Rows from block 3 of a small self-supervised image encoder, named by matrix and row number. Rows with one number belong to one channel. Each number is 50 + 15 x the weight over its row's rms, rounded and kept within 0 to 99. All counts start at 0.
After each channel's rows are labels from the 100 images, of 14848, where the channel reaches its highest value: "responds to" is what is common among them. Only what is clearly more common there than usual is listed. The data: photos of plants, animals and fungi (iNaturalist). In brackets: how many of the 100, against the usual share in percent.
# convs1: 3x3 conv (model.blocks.3.convs.1.weight, 72x72x3x3, each kernel summed), inputs 0-71
# convs2: expand pointwise conv (model.blocks.3.convs.2.weight, 288x72x1x1, transposed), outputs 0-143

convs1.55:55 52 56 59 61 40 54 55 53 51 59 78 63 64 75 31 53 30 50 40 57 36 68 73 55 50 48 61 39 51 51 51 79 58 58 42 00 59 69 34 46 56 27 45 48 48 46 22 50 46 59 44 43 26 71 66 54 42 59 59 67 58 60 48 29 68 50 69 66 55 79 58
convs2.55:50 38 50 83 50 70 50 38 50 15 76 50 36 15 52 50 50 50 50 43 36 27 85 50 50 70 75 50 50 50 50 50 39 50 75 50 50 45 30 52 71 45 50 43 75 27 50 79 69 40 73 50 69 56 75 50 34 38 60 50 50 50 50 60 50 50 50 50 12 58 50 19 45 63 50 22 34 50 50 50 55 43 62 50 82 50 42 45 50 51 38 38 50 50 50 50 50 50 50 50 50 60 50 83 50 39 50 50 39 50 30 50 41 23 50 50 50 50 29 50 27 59 39 49 42 50 80 50 70 34 40 50 39 59 66 50 55 16 76 63 50 50 43 21
responds to: phylum Arthropoda (60 vs 30.8)

convs1.37:37 58 68 32 46 44 50 60 72 40 85 61 57 56 51 31 56 30 81 33 76 33 70 55 53 56 40 31 54 37 37 53 41 22 61 42 07 65 36 42 49 50 62 68 68 61 60 37 54 69 49 61 69 79 61 66 53 54 52 38 60 72 56 46 48 67 54 56 59 38 78 41
convs2.37:16 50 50 50 36 36 50 50 50 50 30 92 50 12 50 50 50 50 67 50 56 24 50 35 50 61 62 50 20 50 50 50 48 27 32 40 29 50 50 50 65 24 64 42 35 69 40 50 73 31 63 70 34 57 31 14 50 53 42 50 19 23 66 48 65 47 50 50 50 11 50 50 69 50 35 19 50 36 50 50 50 66 32 50 71 30 74 50 57 78 69 34 40 42 53 20 50 50 50 36 50 26 68 50 48 45 50 50 50 25 66 71 50 50 50 49 38 50 50 37 32 50 50 50 50 50 45 43 46 50 50 50 50 50 50 34 37 50 50 27 39 50 63 46
responds to: phylum Arthropoda (64 vs 30.8); class Insecta (62 vs 29.2)

convs1.25:39 33 65 58 66 79 30 56 20 65 66 36 50 66 45 38 46 43 51 56 25 47 58 62 39 31 40 56 66 25 19 31 71 59 64 58 52 52 46 81 42 35 55 57 56 38 47 36 27 56 32 54 60 32 54 57 43 18 38 46 18 48 48 50 41 79 79 47 53 44 57 41
convs2.25:50 31 50 50 91 30 20 38 50 92 67 64 50 50 33 50 50 25 50 37 56 64 50 61 31 50 31 50 50 27 50 50 39 36 70 50 44 50 70 50 64 15 50 33 50 62 50 32 40 37 63 62 67 42 50 46 50 50 30 50 50 36 25 26 50 50 11 16 50 50 50 50 50 50 50 50 40 71 39 50 69 33 50 50 50 62 50 50 50 59 50 50 50 50 50 27 21 50 52 45 50 50 31 50 02 69 00 47 50 28 40 50 85 62 50 50 31 50 46 68 50 50 55 50 50 50 50 50 50 50 50 70 50 92 50 63 30 45 57 17 20 50 23 27
responds to: order Anseriformes (26 vs 5.5); family: Anatidae (26 vs 5.5)

convs1.31:60 64 24 36 27 60 49 23 50 54 44 34 40 37 32 68 46 80 35 49 25 56 37 14 38 58 58 90 42 40 73 41 43 57 31 47 61 50 56 51 43 58 77 37 46 60 47 51 35 41 63 25 33 51 58 29 43 50 49 31 47 52 24 49 33 22 43 38 43 45 29 43
convs2.31:25 50 39 50 50 22 50 61 45 68 40 46 29 39 34 84 81 11 66 55 34 50 50 42 50 50 30 60 24 50 50 50 50 50 50 50 38 68 57 54 50 50 53 19 05 36 20 27 29 50 21 50 50 50 50 50 73 72 48 35 15 30 50 50 82 34 50 42 42 37 77 57 62 30 50 29 61 50 24 37 50 54 50 40 37 22 87 59 50 68 50 57 50 50 50 50 63 50 50 79 59 03 49 30 34 50 50 50 64 00 59 55 50 38 43 50 26 66 50 59 50 50 50 50 42 50 50 50 50 42 69 62 25 50 50 26 56 75 50 17 50 28 64 65
responds to: class Aves (96 vs 55.1); phylum Chordata (96 vs 60.9); order Accipitriformes (27 vs 3.9)

convs1.13:52 44 40 66 35 54 67 51 43 47 74 79 44 71 67 44 59 38 50 45 61 34 70 65 46 32 41 49 73 32 53 58 56 72 36 44 20 58 42 42 55 67 57 28 38 51 51 18 46 26 54 32 50 48 58 62 44 37 47 36 62 65 76 31 41 70 91 56 71 50 61 80
convs2.13:74 50 50 31 37 50 69 40 50 50 50 50 15 50 35 50 50 50 63 86 50 60 50 11 26 26 75 50 50 50 41 74 55 50 50 50 44 27 82 77 37 29 61 28 50 50 50 50 24 67 24 50 53 20 41 50 41 50 50 50 50 50 74 50 27 50 50 40 36 20 55 50 42 54 63 50 50 66 30 50 50 50 50 64 50 50 50 38 33 26 32 50 38 50 31 50 43 30 64 41 43 31 76 57 50 50 60 50 41 50 30 37 56 50 65 48 46 62 46 77 33 27 50 50 50 50 50 41 50 37 25 37 50 24 65 50 50 50 50 50 46 85 14 50
responds to: phylum Arthropoda (61 vs 30.8)

convs1.29:78 52 53 56 45 43 49 46 46 32 65 61 62 63 63 18 67 36 42 47 68 46 75 95 57 52 57 49 43 35 26 48 67 46 41 45 00 47 31 32 26 44 39 69 51 72 52 21 51 46 47 44 60 51 64 54 52 51 60 62 51 65 84 45 45 53 41 52 55 42 65 46
convs2.29:50 68 36 50 40 49 50 50 35 50 73 07 50 30 50 50 75 50 77 50 50 62 67 61 50 50 72 50 30 33 50 50 50 38 37 42 41 50 50 83 35 25 45 50 50 50 50 30 50 74 28 28 64 62 50 69 50 50 50 50 36 50 50 28 41 50 62 39 38 36 62 50 66 50 69 22 50 47 50 28 50 34 33 11 50 36 59 58 33 80 27 50 46 80 44 95 69 50 26 81 63 31 36 32 50 50 50 50 50 33 59 43 25 32 60 41 50 65 52 50 50 31 75 50 29 50 50 64 33 42 50 34 28 50 59 21 41 29 53 50 63 65 47 21
responds to: phylum Arthropoda (60 vs 30.8)

convs1.32:46 51 59 65 50 59 46 58 41 59 51 36 63 58 40 85 32 78 41 60 54 59 33 61 49 50 83 54 28 68 35 42 32 41 13 19 54 57 46 73 38 44 43 48 46 64 52 68 53 50 29 49 74 85 68 55 18 42 38 70 48 36 60 41 61 47 46 28 55 67 47 36
convs2.32:50 76 50 45 50 63 50 50 76 50 50 73 36 50 50 50 59 40 50 50 84 74 50 50 64 81 50 37 37 50 37 89 78 50 50 65 50 50 82 50 50 50 50 74 39 66 50 50 50 50 61 50 66 50 50 50 53 50 50 90 57 50 88 50 30 50 50 74 50 50 50 50 50 35 50 76 49 34 50 76 50 50 50 50 39 70 50 50 61 50 45 50 47 49 50 50 50 50 45 50 50 50 73 50 52 56 38 50 50 50 50 50 70 71 26 50 50 84 69 64 23 50 50 50 50 50 33 38 50 77 50 64 50 50 85 39 28 50 50 34 30 57 50 50
responds to: order Lepidoptera (31 vs 13.7)

convs1.63:38 58 57 48 53 52 50 35 59 26 43 58 57 58 46 44 59 25 52 45 49 33 45 84 50 33 12 01 61 74 40 65 51 39 57 38 58 44 63 52 57 66 23 48 46 78 28 85 62 57 46 53 56 49 34 50 51 55 68 24 56 47 73 53 37 55 39 51 56 24 45 42
convs2.63:50 50 86 11 50 50 70 50 74 50 50 60 50 62 50 50 50 42 50 43 28 50 29 50 50 50 38 66 62 50 36 32 50 53 50 70 26 29 70 50 35 50 62 88 50 80 50 50 12 50 69 66 50 41 50 50 83 43 50 50 50 18 39 50 43 50 50 61 61 69 50 72 34 50 25 76 50 66 50 81 50 38 35 72 50 84 77 35 64 23 44 50 50 50 50 50 63 42 50 48 42 64 50 50 62 71 50 50 50 50 50 50 58 82 37 50 64 43 69 50 86 50 40 50 50 50 50 72 50 50 50 76 50 33 50 66 50 50 23 50 50 50 50 50
responds to: phylum Arthropoda (68 vs 30.8); class Insecta (62 vs 29.2)

convs1.19:41 47 53 47 59 58 37 58 83 38 61 26 63 41 73 50 53 36 62 64 91 68 74 58 41 61 58 37 50 57 60 54 48 56 45 94 38 65 44 41 30 55 36 55 47 52 47 36 74 70 73 45 61 43 51 40 80 68 41 42 70 76 56 44 53 56 39 66 42 46 75 70
convs2.19:50 50 38 50 50 23 33 50 42 29 50 41 28 50 48 34 59 79 50 50 20 84 65 67 45 50 63 70 48 50 50 50 50 20 50 50 50 81 39 26 50 61 37 50 50 50 41 29 57 37 50 23 29 50 36 40 53 50 34 39 39 50 50 31 50 12 34 36 42 67 32 50 30 26 50 50 42 36 50 31 32 50 50 38 34 31 69 70 50 50 65 50 40 50 50 33 29 50 50 50 68 54 50 34 33 33 16 50 50 36 37 35 33 50 50 37 36 19 32 50 97 38 50 39 50 50 25 64 58 50 40 33 50 22 67 20 50 40 17 50 50 50 50 50
responds to: phylum Arthropoda (61 vs 30.8)

convs1.50:60 67 42 50 33 55 73 50 35 69 18 47 58 42 58 74 42 58 53 49 30 60 31 16 56 66 56 91 32 77 57 44 46 55 52 50 50 35 39 50 58 44 55 39 42 48 40 64 37 34 71 34 38 36 73 30 39 55 77 42 59 24 11 59 53 41 53 32 53 43 47 38
convs2.50:50 68 50 21 38 82 50 83 41 81 50 71 31 50 37 63 38 50 64 50 50 30 23 50 54 76 34 23 50 50 50 33 50 63 19 60 08 60 50 46 50 50 50 50 32 50 50 25 50 50 38 60 64 50 66 50 50 09 42 32 60 33 51 50 50 50 50 81 15 78 50 57 50 38 70 71 50 72 43 50 86 50 73 62 50 62 50 74 50 65 50 29 50 35 78 33 26 55 50 66 50 66 50 64 50 50 50 56 30 50 30 68 42 32 60 85 63 50 62 83 34 27 40 65 37 29 50 30 50 73 50 50 50 55 47 70 73 45 50 86 50 60 68 74
responds to: class Aves (84 vs 55.1)

convs1.21:52 46 42 38 42 53 40 43 44 55 34 65 53 69 54 72 21 39 46 44 39 61 33 27 26 31 15 62 23 56 46 40 44 45 39 53 48 45 63 61 50 28 43 41 40 54 40 56 28 25 43 29 27 76 63 41 26 28 33 50 39 18 29 48 24 53 33 40 62 36 41 59
convs2.21:80 64 67 50 50 65 50 77 34 50 67 50 57 58 50 35 72 36 58 87 50 50 74 50 81 50 50 24 50 58 50 50 50 52 50 50 50 65 50 50 54 50 50 40 50 50 50 50 78 71 50 50 86 50 50 47 84 39 50 50 76 50 41 50 91 28 65 46 37 59 44 41 68 65 50 50 50 50 50 66 82 50 50 50 50 68 50 76 50 68 50 50 50 81 73 50 50 84 25 67 50 50 58 50 41 58 50 50 61 50 50 60 50 31 50 50 63 50 54 56 50 50 50 66 50 50 80 50 50 37 50 62 50 50 50 39 61 36 50 50 50 69 69 50
responds to: order Lepidoptera (34 vs 13.7)

convs1.40:29 50 71 30 56 62 44 42 27 44 64 49 47 51 52 67 72 35 64 70 60 42 42 45 66 53 22 60 49 62 21 27 84 32 60 21 49 52 62 43 45 52 50 44 42 46 68 40 87 62 44 27 65 40 70 40 39 33 61 30 86 63 32 42 56 57 35 45 52 43 40 53
convs2.40:79 50 50 52 50 50 66 50 50 60 50 70 82 42 31 25 50 51 78 50 50 50 50 25 29 78 50 50 50 50 19 50 50 64 45 50 50 33 50 50 57 50 42 50 34 50 50 50 75 50 50 69 50 67 26 50 67 29 81 50 50 50 50 50 50 50 26 63 65 86 50 50 74 63 60 88 50 50 85 50 50 60 74 71 68 50 50 25 50 50 50 41 50 50 60 29 30 33 63 50 13 77 50 50 64 50 50 46 70 82 50 50 36 50 50 50 50 59 50 50 50 50 50 50 50 88 24 50 74 50 50 57 50 50 35 81 87 50 50 71 61 50 50 50
responds to: class Aves (85 vs 55.1); order Passeriformes (56 vs 25)