From a checkpoint of a small self-supervised image encoder: soap at rate 0.0033, 6700 steps.
Rows from block 2 of a small self-supervised image encoder, named by matrix and row number. Rows with one number belong to one channel. Each number is 500 + 50 x the weight over its row's rms, rounded and kept within 0 to 999. All counts start at 0. Numbers have three digits each.
After each channel's rows are labels from the 100 images, of 14848, where the channel reaches its highest value: "colour at peak" is the nearest of a few named colours to the mean colour under the peak. Only what is clearly more common there than usual is listed. The data: photos of plants, animals and fungi (iNaturalist). In brackets: how many of the 100.
# convs1: 3x3 conv, stride 2 (model.blocks.2.convs.1.weight, 72x72x3x3, each kernel summed), inputs 0-71
# convs2: expand pointwise conv (model.blocks.2.convs.2.weight, 288x72x1x1, transposed), outputs 0-143

convs1.20:424470461479484582374433484519443544487485447483432520440496518529479480379480464431484439534438462493471523475479476492537444391479486478507513456427458377484487373456506488449477428517457497503423480416464445492513
convs2.20:553556500500500601500500556500471529500598500500500500620455518434591535500500500500463430500500496432437500439500500508500500500500444500524500500500500441500494366500632427500564500500443402546500500537500538500425537500489469500520500488550500443496537500573500500617500563398500500515500500441529500437500500500500444473544401500563410500695500593500382569500500450589452583500397500536532439500500435562500437410475500500405486
colour at peak: brown (62)

convs1.29:494575435526532473416477460546449566548494586510457436467452517574499417451597428454499475533518484534525611526477486443469551465566398495415499507444504470515481470566622496522514496437461487464548459461512610527500
convs2.29:500425500500468563500439481387500603471500500500500425390443601600500500434452500522531409500477500500500467536500561600427612380478458500443534500470459443422413431475417500445479459500500451470500571500500500500547500500426386522444468427435587500457614407500500500380500589500500500500602500565580500419500545500500500560608472560500514500458463473487474437500558500555500500500500500439525446500427500500453546393450500550500450
colour at peak: black (29)

convs1.47:590514463387411452537496437461534450484456502533568467522526375535495505496440522562569507397473571517372512492537544521493525525470497473493519510492518429422508548537457500486571557480464521552569536420510611517526
convs2.47:582441573479522557470444383406524612500437500353467500385500500500500500562500470500514453500500500474422499500500531461500500537500500417460500500439651500471568500500474500500500562552500318598500500607500363583452464500500561555490513532584500500500500500500500396500500484500500500411470500389500500555444500445551466500529500505378500500500430442651500655588616500470500500448500550500500500643500500500448514500500500518500500
colour at peak: pink (27)

convs1.36:473459428466508472587438504490514474448500450444439508505413565543442549534435455524545478492369471491525436494504485488493546410501520510481503420512429508637564385431516424474499486524523558571552485497415512454508
convs2.36:392500500500430500500500466551487500500500500500547451500570478500463500500453454500525500500596500500562500500412500456500407500467411500425409428500413500500500439500500500500466500453524553403500500335500500500500429500500500500500500500450500500500561500500402500462442500500306500456500421535450463463490444500500500462527500531500592493500500430500465500500391500500530500450500500493408500457586500500500584500418500500445393
colour at peak: brown (56); black (30)

convs1.0:507467449466493427426466532492539565518430503467471447486514504627457529473531499438544474522491413550453466454514428475456494509548497410426476426454474483512422533456491466540470446500443453460411318511485533522560
convs2.0:507575566500500500528500500587596500571529381500433500500500534467500500400500500584500500446500537500500500500442577406500500479446453456500457500489435500500500500580417666500480541463500514500585456500571500500500500569500500428500553458421451419442500500519500500500547500458500489540559537500500500500500500556500512421500500555426500577500486557455540508500420500500534500500500500500500551500588431465500601500602535500500481
colour at peak: black (47)

convs1.38:482450484404456575443466545470452441503521499481504452349505542523502463516494470473469514538445476486549465458544485468458420572495449449469473539520477610447439504462459487506474397382460487414431461529468387516479
convs2.38:583534500500420500500465362517500353573566527500500500554500500432392500535478438500500440500500417500500500505500518607500569586411500453500500500551564442470590500500500500500458500423389458453500573462500500599500593500500500543500559446386411500434500564510500507455500554500500457645498451500624500500541406477501500500500529565500423508500500500462500500529500500472561500438500474500500500500500500502569478472500500434500500
colour at peak: pink (27)

convs1.49:619494532445547452494581578525550473545457548629477423609519434480595472517451543487496510533458555534547515506547483552430532566469537437557479502488549520421388481500526494560476550458494506508548490428546553515508
convs2.49:458458500425500500500500417500435500500500500400490588500581500457620487649477500500500500415500500462500500500440537411500411595500500500500447552435500500500500500500500465500500420464500500500477449625417500500500481500500571500500500500483606408500507623500500413448442500503500440430450500500500548500500387500500496500500472378500747500500500500560570500433500500395500577500500500584504500500649500366500500500500500500500500
colour at peak: white (38)

convs1.60:545526530485621533469528483512498547500502560552448457533515419503594420462532485496468526634512547497620615497519459535462544543522418442424437452473514492412429564467519510483475461465467412456559471501522495496495
convs2.60:415588500371500500500373555500500500487500500500496500429500500559543500599500500514365500444581544408500500599505454528446500500538553504571500500430500474500435500534500510541500500548500500508500433554618500455476500500500500412500500403396496419500436411500593601587624500535500494500500469555500415445500380538450500500500413566464461429500436500473500500510500457500380500450488386528500445461488549500500500500453430448521565
colour at peak: pink (28)

convs1.48:447431505473375457462444554592487485526479510500515516447519509514582572414459499512485413505431501482586512458491527487494488436517488551497488416469505558625460533459570475410643467491498514458452466561449533502463
convs2.48:704544427500467582500500500500471500576655538492500500600436500489427589500538500528500500500500500461500500592403500500500416500500573500621611500500444500481500500513558617615502500496500500373578454457500550586500500542500439500500500459500500500522536500500563500500500500567443558500432500538618538431500500588397473500557554437500400574500553414500547622609500500500500500500500559500471500500416552494576582517500500427500500
colour at peak: black (30)

convs1.64:470515497478446478418482506554526504519417522517414486492453498513497488495477521526482409517396358521559473406588483504450536472453556504515367446513412496485404505514500502451464431559513435484508381482546495530491
convs2.64:477500417642442496504500500500548528500500402591500500500580500500500500593500559500500530500500605500534592500500472500500500500444533500595500500500403437444500478539500575559465431450530500478500500500462577500465426500516456425452470410500625500471500500639570587500462476438500500500477500505470500450506500420380500568461346455500472500500500461500500500500341429500500426462500500500480500500500500500627500500545500500500632
colour at peak: white (28)

convs1.59:571419455497530501551568546531646498479567556523500445475500469486507471506431584471503462485468466483584465510554515594566341552532440531492556515551393472489465568471521444498509488441486495478479462515515526443572
convs2.59:500588500447552494500500500500573472500410419398424573650420558488457485500500462500549500613440500490500623447500500487500500573551524500606500462447445500523506544500414549500500500500563554502529425428545500500461464444500453481485500500405556471500500500500500299500500419549500399500439471500500500458500418500500500466500595451406482448461531461500500368500383467500500500500549500595557585500389500500451500500500545500500500
colour at peak: white (32)

convs1.9:488512505518519439439510487405575495545632536463416451518457509543475495593522562494453452513504507424465454500511480426519557492527610477495363555500452503460460470509507462424376502496406535482499508492581528538489
convs2.9:500499475591402458500500488447500500500500509552500500461500546511540500500433572500392647500581500500500548366702500586557607500500500500500500595532500520500500500500451500576500500500594500500500566500500500434585500416500447529500500384500547511409500496443457500500500500500486500500500610500500500520500500500500500609500509536500500564500630530500570500500567500459431500500534500500500500509559500500500500505500500500591500
colour at peak: white (28)

convs1.14:411482472548513478446444500514415477558503519551410445398495534453521490496578528540525485605534440458502543430449420440540549509539468426445529496524620485558574498548572552510491418415483475504467475574515533549509
convs2.14:500500423459438500491573500500556500500593500500500500500663500537447500500500599496505500523605611500500500500500483500500500459562549572624500559403500404500313500500447500562500479430439500500500451500500703410547500517460500500500500430431500558500500483579500548500500500558455553500500500500500529498500500387500500500500500500470500563557500500500605613500500500500500500545500500500528329439500500500693500378443500418500500
colour at peak: brown (53)

convs1.7:533402408449501496586433571431603536498522524452509485457494507501431556450515634494538491480493466512459466491521437431552466567512420456499538476501474500450453493523470484485522486412407473441446501481382512475597
convs2.7:457424500500589500495500419487548500500500430500405452500553434579500500500500500500500423500549429539500451500510500392500440500405482552500500500430500467464500500500500500526500432500488500571462500500545513556500500524500500500592477500453467500500547500500500500500500500500421411500500535500500397553391598390500497561500518500590569569390716401406510647526500500500500535435500601429413432596445428609635500500443538500500599
colour at peak: brown (54)

convs1.45:490512547443590564508540567499563434512493513521507472513557422464614496477427542567484496517532519462529481506560496531479414587514535457538550507531597632463505555497426561446567522426416467514458560581508501553507
convs2.45:500500414500430500500520500500421500436530409500554500444500449500557528500500500500500500500434520587500511500407506468438500346500441408438438500509535457542423500500586409438500500500371405592500436577500656500442468511501500500500500500500500575500500500440500500500471553500500500559407500500500500500500500500383455460419500500446450500464500500500516500418561545519500500392500590500500489394500500500500500391477500332463537
colour at peak: pink (32); white (29)

convs1.51:548572542580476568466415439479482538556557522581573500451537613494578498521605551522465499503463510587452587533446481473509495518524470483491480548429528514464463550549525518584544490447475419409521546499550464553588
convs2.51:504500453500500429495599500523500500500500500500500500500444423533500379500450434500500451500500439437576526500500594500465598500500500500500500433500500500546500438435500435500488501413388604478463500500457500565500467534500500500544474500500500500542500500500397500522500500500388500500500479518609556500500484500414526380500486500396506500469385410500616511493500584388500545500411623493443500500500500452473689493447446456500506
colour at peak: white (34)

convs1.63:417451419534494501490489487540486466539455351422413534442481574479416487448479409476526509467493432498471468450545470473468471392504531506497547449512413479495500446403504397533464465532566555430479452499489428517497
convs2.63:428500581530500500500500500500500448500439500500500500557500500554557500500500500444500421500500500556500405579462362413520418528500465500500500500500500409500568470632468500582535500573500386500558500565475422500500500586500425429500500500500377500500555500500553500520571500500507539500556431500409517500588538500500500500500360563561436500545500435500500500500555500491455579500500500580479500546500500500438500524441500500417500
colour at peak: brown (58); black (33)

convs1.71:380465468541446563552503471481477588454499523435510473520537564574535495485617503501539561524505501597398512507481433456548487491634466480425513474577443428546506497534540457527468533487461462557450616498488486492512
convs2.71:442500500500500500500500500500633500560500556500500500527454446500458500346631500500580410500546500500500500500500434587500500569500491470506583500441547500557500507500541434500453563500510460500500500500500447522564500422500500500500500588500570500500530500500446546500500579500580532449500457437545500500396595500500465567520500500500500530524500500500500469500623466530428581625550591409457453532431456500454542500500554500401500
colour at peak: black (54)

convs1.57:450513483475461520428434603486523542500505462508542458386500541593494597478517493442568524470497426549521439449584491521471352464520521505490480578517489492518504546506478478457455482500396517438380476501450418547529
convs2.57:535464553500631443428500454500500437586500500500418500500500500500500500450488569500500463500500591581495573522620500500500552595500500484500500562558500500500599500573542441460460439500427500525543587425500547500500450510349574500500552500432445500409500500500500500501500500457613500649609579500500539581542500475461562500500523500500464500450463500423498500500604500500472500500500594500500500500448485500500500500586566519489539
colour at peak: black (31)

convs1.53:513446469591578499510459483370464533531504487480569566447456549560424606463527500432505464526540403578442439427481460505496421472546481522445501459474438447538513479570446445520493478517517475484447457536453492590592
convs2.53:549500500532500500416543456500557500437500500410500500425633573500500500433380500567506500471500570559423500500500556534500500489426500500500500500578424500539500686546474500500500500458500500500556627436500430592500423500451495500541500500474500500496500500452500437500500500435529421532500500500539500477500500554479500500549500500478500500500525500475620500500465605500500455361627500416423488500433500500500514500500525510500477
colour at peak: black (51)

convs1.19:582459465409516420523541540433523529467500565448593448507516453545479515514512564464626414449467522534523444542565496521536495552504494440456481395505489520543471512558483402470572527434434445520435484474498582558572
convs2.19:500500500500578500459500541500450580545440480500641500500381581500504500489545436500500455500532500439500500500500500506461549500441500581549466390446500573557500500425500500500500500500500567500500379500457403500515500533510633442618438583550500593613514510500500500485500500575500477463500500500500446568453500500500408500500437500472500463500500387446444500487500416445568430580468462542500543592619500500407500550500395500483488
colour at peak: white (42)

convs1.62:480470472507404473436433500526470545484553519443452526429467541546430477503470553489501492439529545580421490565526555530397477437513505565515482583463529470636618439526571485449434529473492550421484500422453517513493
convs2.62:500500500500500500500500500500500419575500603395527500471500386422500500486500500500561500500500500500500500464500500645592416633500500438500500596500500500467500387500500425500435576500500500500500463419500561500500419650560500500425500589433456558438500500500500500502500500503500641500558500557500500571500500405550431500500500413500500480411405616500500595500553500500500557570500602500500500483452500480500500500425500500436500
colour at peak: black (50)

convs1.44:525574539504510538488519407509476484624463455587525520456414500493532515502560476582429487564590463519489521557523439481461565433520524535490552485415537512508455560498534535580449521505471569391570479598492549580541
convs2.44:500500500420500443500466500500500458603500500500500500500403457500596500500454559500500500500605500474500500556453500500500500494500612500541500439500506500420500500500500510500414500500500500500425488420500500494457500500376500469451564405500500411500416500500465500500500500500500500500500443500447500563500500549580500578530500621437604500476500500572500474500500500453443500476500409500500484500500500396500527500500500500375500
colour at peak: pink (26)