A small self-supervised image encoder, trained from scratch.
Model: 2.85M parameters, 32-pixel images, arch resnet_bottleneck, norm batchnorm, activation hardswish, depths [2, 4, 2], widths [192, 288, 432].
Training: soap at rate 0.0033, 6700 steps, batches of 256.
Data: trained on photos of plants, animals and fungi (iNaturalist), 155796 training examples.
Rows from block 5, named by matrix and row number. Each number is 200 + 40 x the weight over its row's rms, rounded and kept within 0 to 999. All counts start at 0. After the name is the row's rms in percent of the matrix's.
# convs1: 3x3 conv (model.blocks.5.convs.1.weight, 72x72x3x3), inputs 36-44, a 3x3 kernel for each
convs1.14,104,181,200,200,253,267,287,200,200,145,200,279,267,200,154,140,200,200,200,235,200,200,104,200,111,200,282,200,236,224,225,157,154,176,200,254,200,170,183,165,200,262,262,200,294,166,189,136,200,200,195,200,198,200,200,237,218,200,125,64,165,233,200,221,200,191,182,200,262,223,206,200,200,243,259,200,107,113,166,200,288,200
convs1.15,110,123,249,200,0,238,378,129,200,260,252,200,163,200,149,200,240,200,163,200,200,168,200,200,200,200,178,200,260,148,200,200,200,133,200,222,168,200,200,222,200,200,200,199,172,223,193,200,200,127,221,254,155,200,238,200,200,200,200,200,159,242,239,187,200,270,200,157,122,260,167,190,225,223,200,183,200,260,177,210,200,200
convs1.16,089,200,153,200,206,233,271,160,178,200,258,200,192,200,200,200,200,200,150,251,200,169,238,200,176,200,200,174,200,200,164,237,200,200,236,140,200,200,200,161,200,200,200,267,200,137,209,200,200,122,200,237,100,236,200,200,144,175,247,200,151,247,200,200,154,200,272,142,200,304,200,200,277,267,200,174,200,200,200,263,240,164
convs1.17,090,200,200,254,200,200,200,277,200,200,188,200,200,184,293,267,88,136,147,200,207,200,200,294,200,200,216,200,200,200,200,210,200,202,200,200,200,200,200,200,253,80,204,152,200,200,190,129,91,200,200,200,200,200,252,200,200,200,200,341,200,200,289,235,200,200,200,200,171,200,200,189,174,200,167,133,200,200,200,171,200,226
convs1.18,098,200,200,200,200,226,136,200,242,207,200,200,200,228,200,213,168,141,200,135,211,200,200,200,200,174,200,200,200,200,127,231,231,200,158,174,200,200,223,200,200,200,136,200,200,200,232,200,200,265,210,138,216,200,121,129,235,200,200,236,200,200,181,211,224,200,137,200,200,200,149,217,245,200,118,200,200,135,291,175,152,220
convs1.19,102,228,200,244,200,200,189,200,200,139,200,200,200,135,74,182,200,279,200,236,131,200,200,170,270,211,263,282,200,200,206,156,170,151,200,273,200,200,200,206,255,262,235,122,92,200,200,256,131,200,265,200,255,78,200,176,200,200,200,163,152,236,341,236,200,200,200,200,143,200,200,200,170,194,175,147,200,188,278,200,243,226
convs1.20,110,169,200,200,200,367,174,200,140,200,200,296,243,191,231,200,208,200,216,200,242,200,200,94,170,200,200,200,200,200,200,200,107,201,199,280,200,200,141,200,200,179,161,200,200,162,200,200,141,147,345,200,200,200,178,200,200,200,139,215,275,200,200,158,181,200,200,200,349,167,241,200,200,200,200,200,200,145,200,200,281,200
convs1.21,078,168,200,138,282,244,200,200,257,200,223,280,200,168,200,200,128,200,200,200,195,200,132,200,100,200,149,200,200,200,200,200,167,200,200,158,200,200,200,200,68,255,200,200,190,200,200,200,153,200,292,132,200,262,135,200,97,200,200,200,200,200,200,200,200,255,137,200,246,249,200,132,200,200,200,134,200,132,110,200,142,165
convs1.22,090,200,209,200,174,107,147,254,291,291,200,229,200,200,159,169,243,179,200,200,200,142,139,200,121,271,200,200,200,200,117,180,200,200,172,73,168,244,186,200,142,200,134,223,200,200,178,146,200,200,200,200,230,251,250,200,200,224,200,200,200,200,200,200,249,205,200,174,113,201,202,200,200,200,164,200,239,167,200,233,200,200
convs1.23,095,200,117,172,231,200,200,276,200,232,200,298,229,200,127,110,273,200,200,200,200,269,135,144,113,246,205,308,200,224,200,200,200,200,173,200,202,200,197,189,205,200,200,247,200,200,168,102,161,218,306,251,194,128,172,200,181,270,136,172,112,250,200,200,200,200,248,119,200,117,244,200,316,260,149,200,115,156,158,212,200,228
convs1.24,105,265,200,147,200,249,308,185,120,200,234,128,200,200,247,310,162,129,200,289,200,302,200,200,283,200,163,145,200,155,200,200,233,220,200,200,200,200,147,212,230,200,200,200,200,227,200,170,184,200,238,200,161,200,200,238,164,200,151,365,155,160,143,213,200,200,200,112,346,267,235,104,200,200,200,200,138,200,200,240,200,154
convs1.25,085,179,245,125,200,303,193,280,200,200,200,200,200,260,200,200,200,150,270,187,200,202,200,200,103,200,123,111,200,200,152,200,284,200,200,178,200,200,200,159,164,274,125,214,200,200,200,200,119,200,319,200,200,200,200,200,143,200,126,200,194,97,200,200,183,273,200,200,188,212,200,148,180,200,160,125,255,156,155,262,200,144
convs1.26,096,200,234,200,200,200,200,200,200,200,217,228,214,200,237,200,162,88,200,200,200,200,177,200,101,227,200,200,200,200,200,200,191,240,200,200,200,200,200,200,200,248,200,200,200,200,200,69,200,200,186,261,200,200,287,200,226,200,153,200,148,200,200,200,200,229,200,200,312,200,200,64,214,200,183,187,151,200,200,294,200,273
convs1.27,102,136,200,200,231,200,179,200,224,200,200,200,241,200,200,168,169,227,200,200,200,189,182,300,246,142,127,160,175,200,225,200,200,112,200,200,143,200,200,257,141,184,200,185,285,200,200,224,200,200,200,168,250,200,200,200,179,200,200,200,200,166,123,200,200,200,163,200,256,131,183,200,200,200,200,200,183,200,200,269,89,248
convs1.28,071,200,200,241,228,200,200,200,200,200,253,276,272,200,200,200,200,200,246,200,200,169,182,200,188,129,200,103,200,200,200,200,200,218,200,200,200,105,192,164,200,200,200,200,200,200,200,164,200,200,286,200,206,200,200,200,200,200,200,200,261,200,114,200,200,276,200,200,297,204,200,200,200,200,165,170,200,200,200,213,226,200
convs1.29,094,246,200,200,79,149,226,200,257,84,142,237,200,200,181,200,200,239,200,200,200,108,189,200,232,200,200,190,200,200,128,136,200,200,200,142,218,200,200,200,200,136,200,200,200,200,200,184,194,235,200,93,173,229,200,149,200,173,200,240,290,200,200,137,200,200,200,183,260,287,200,261,90,200,200,126,245,200,200,166,200,147
convs1.30,112,182,200,207,213,315,149,200,200,200,200,200,200,200,236,140,208,178,259,159,209,217,200,200,200,171,231,200,210,200,200,225,104,270,200,200,200,200,162,220,191,200,200,200,200,200,171,223,200,200,294,155,172,206,170,253,199,233,268,134,200,242,200,200,200,200,200,184,236,157,263,95,200,265,142,231,200,142,200,200,135,246
convs1.31,083,107,246,138,294,200,317,200,200,213,200,227,200,191,136,200,200,200,200,152,200,133,200,313,174,200,329,200,263,200,200,148,200,201,200,139,200,200,158,154,200,303,200,189,200,187,200,230,200,212,154,230,264,200,200,177,200,200,304,200,200,200,224,200,147,200,229,200,167,196,200,200,219,200,233,200,200,251,200,167,200,200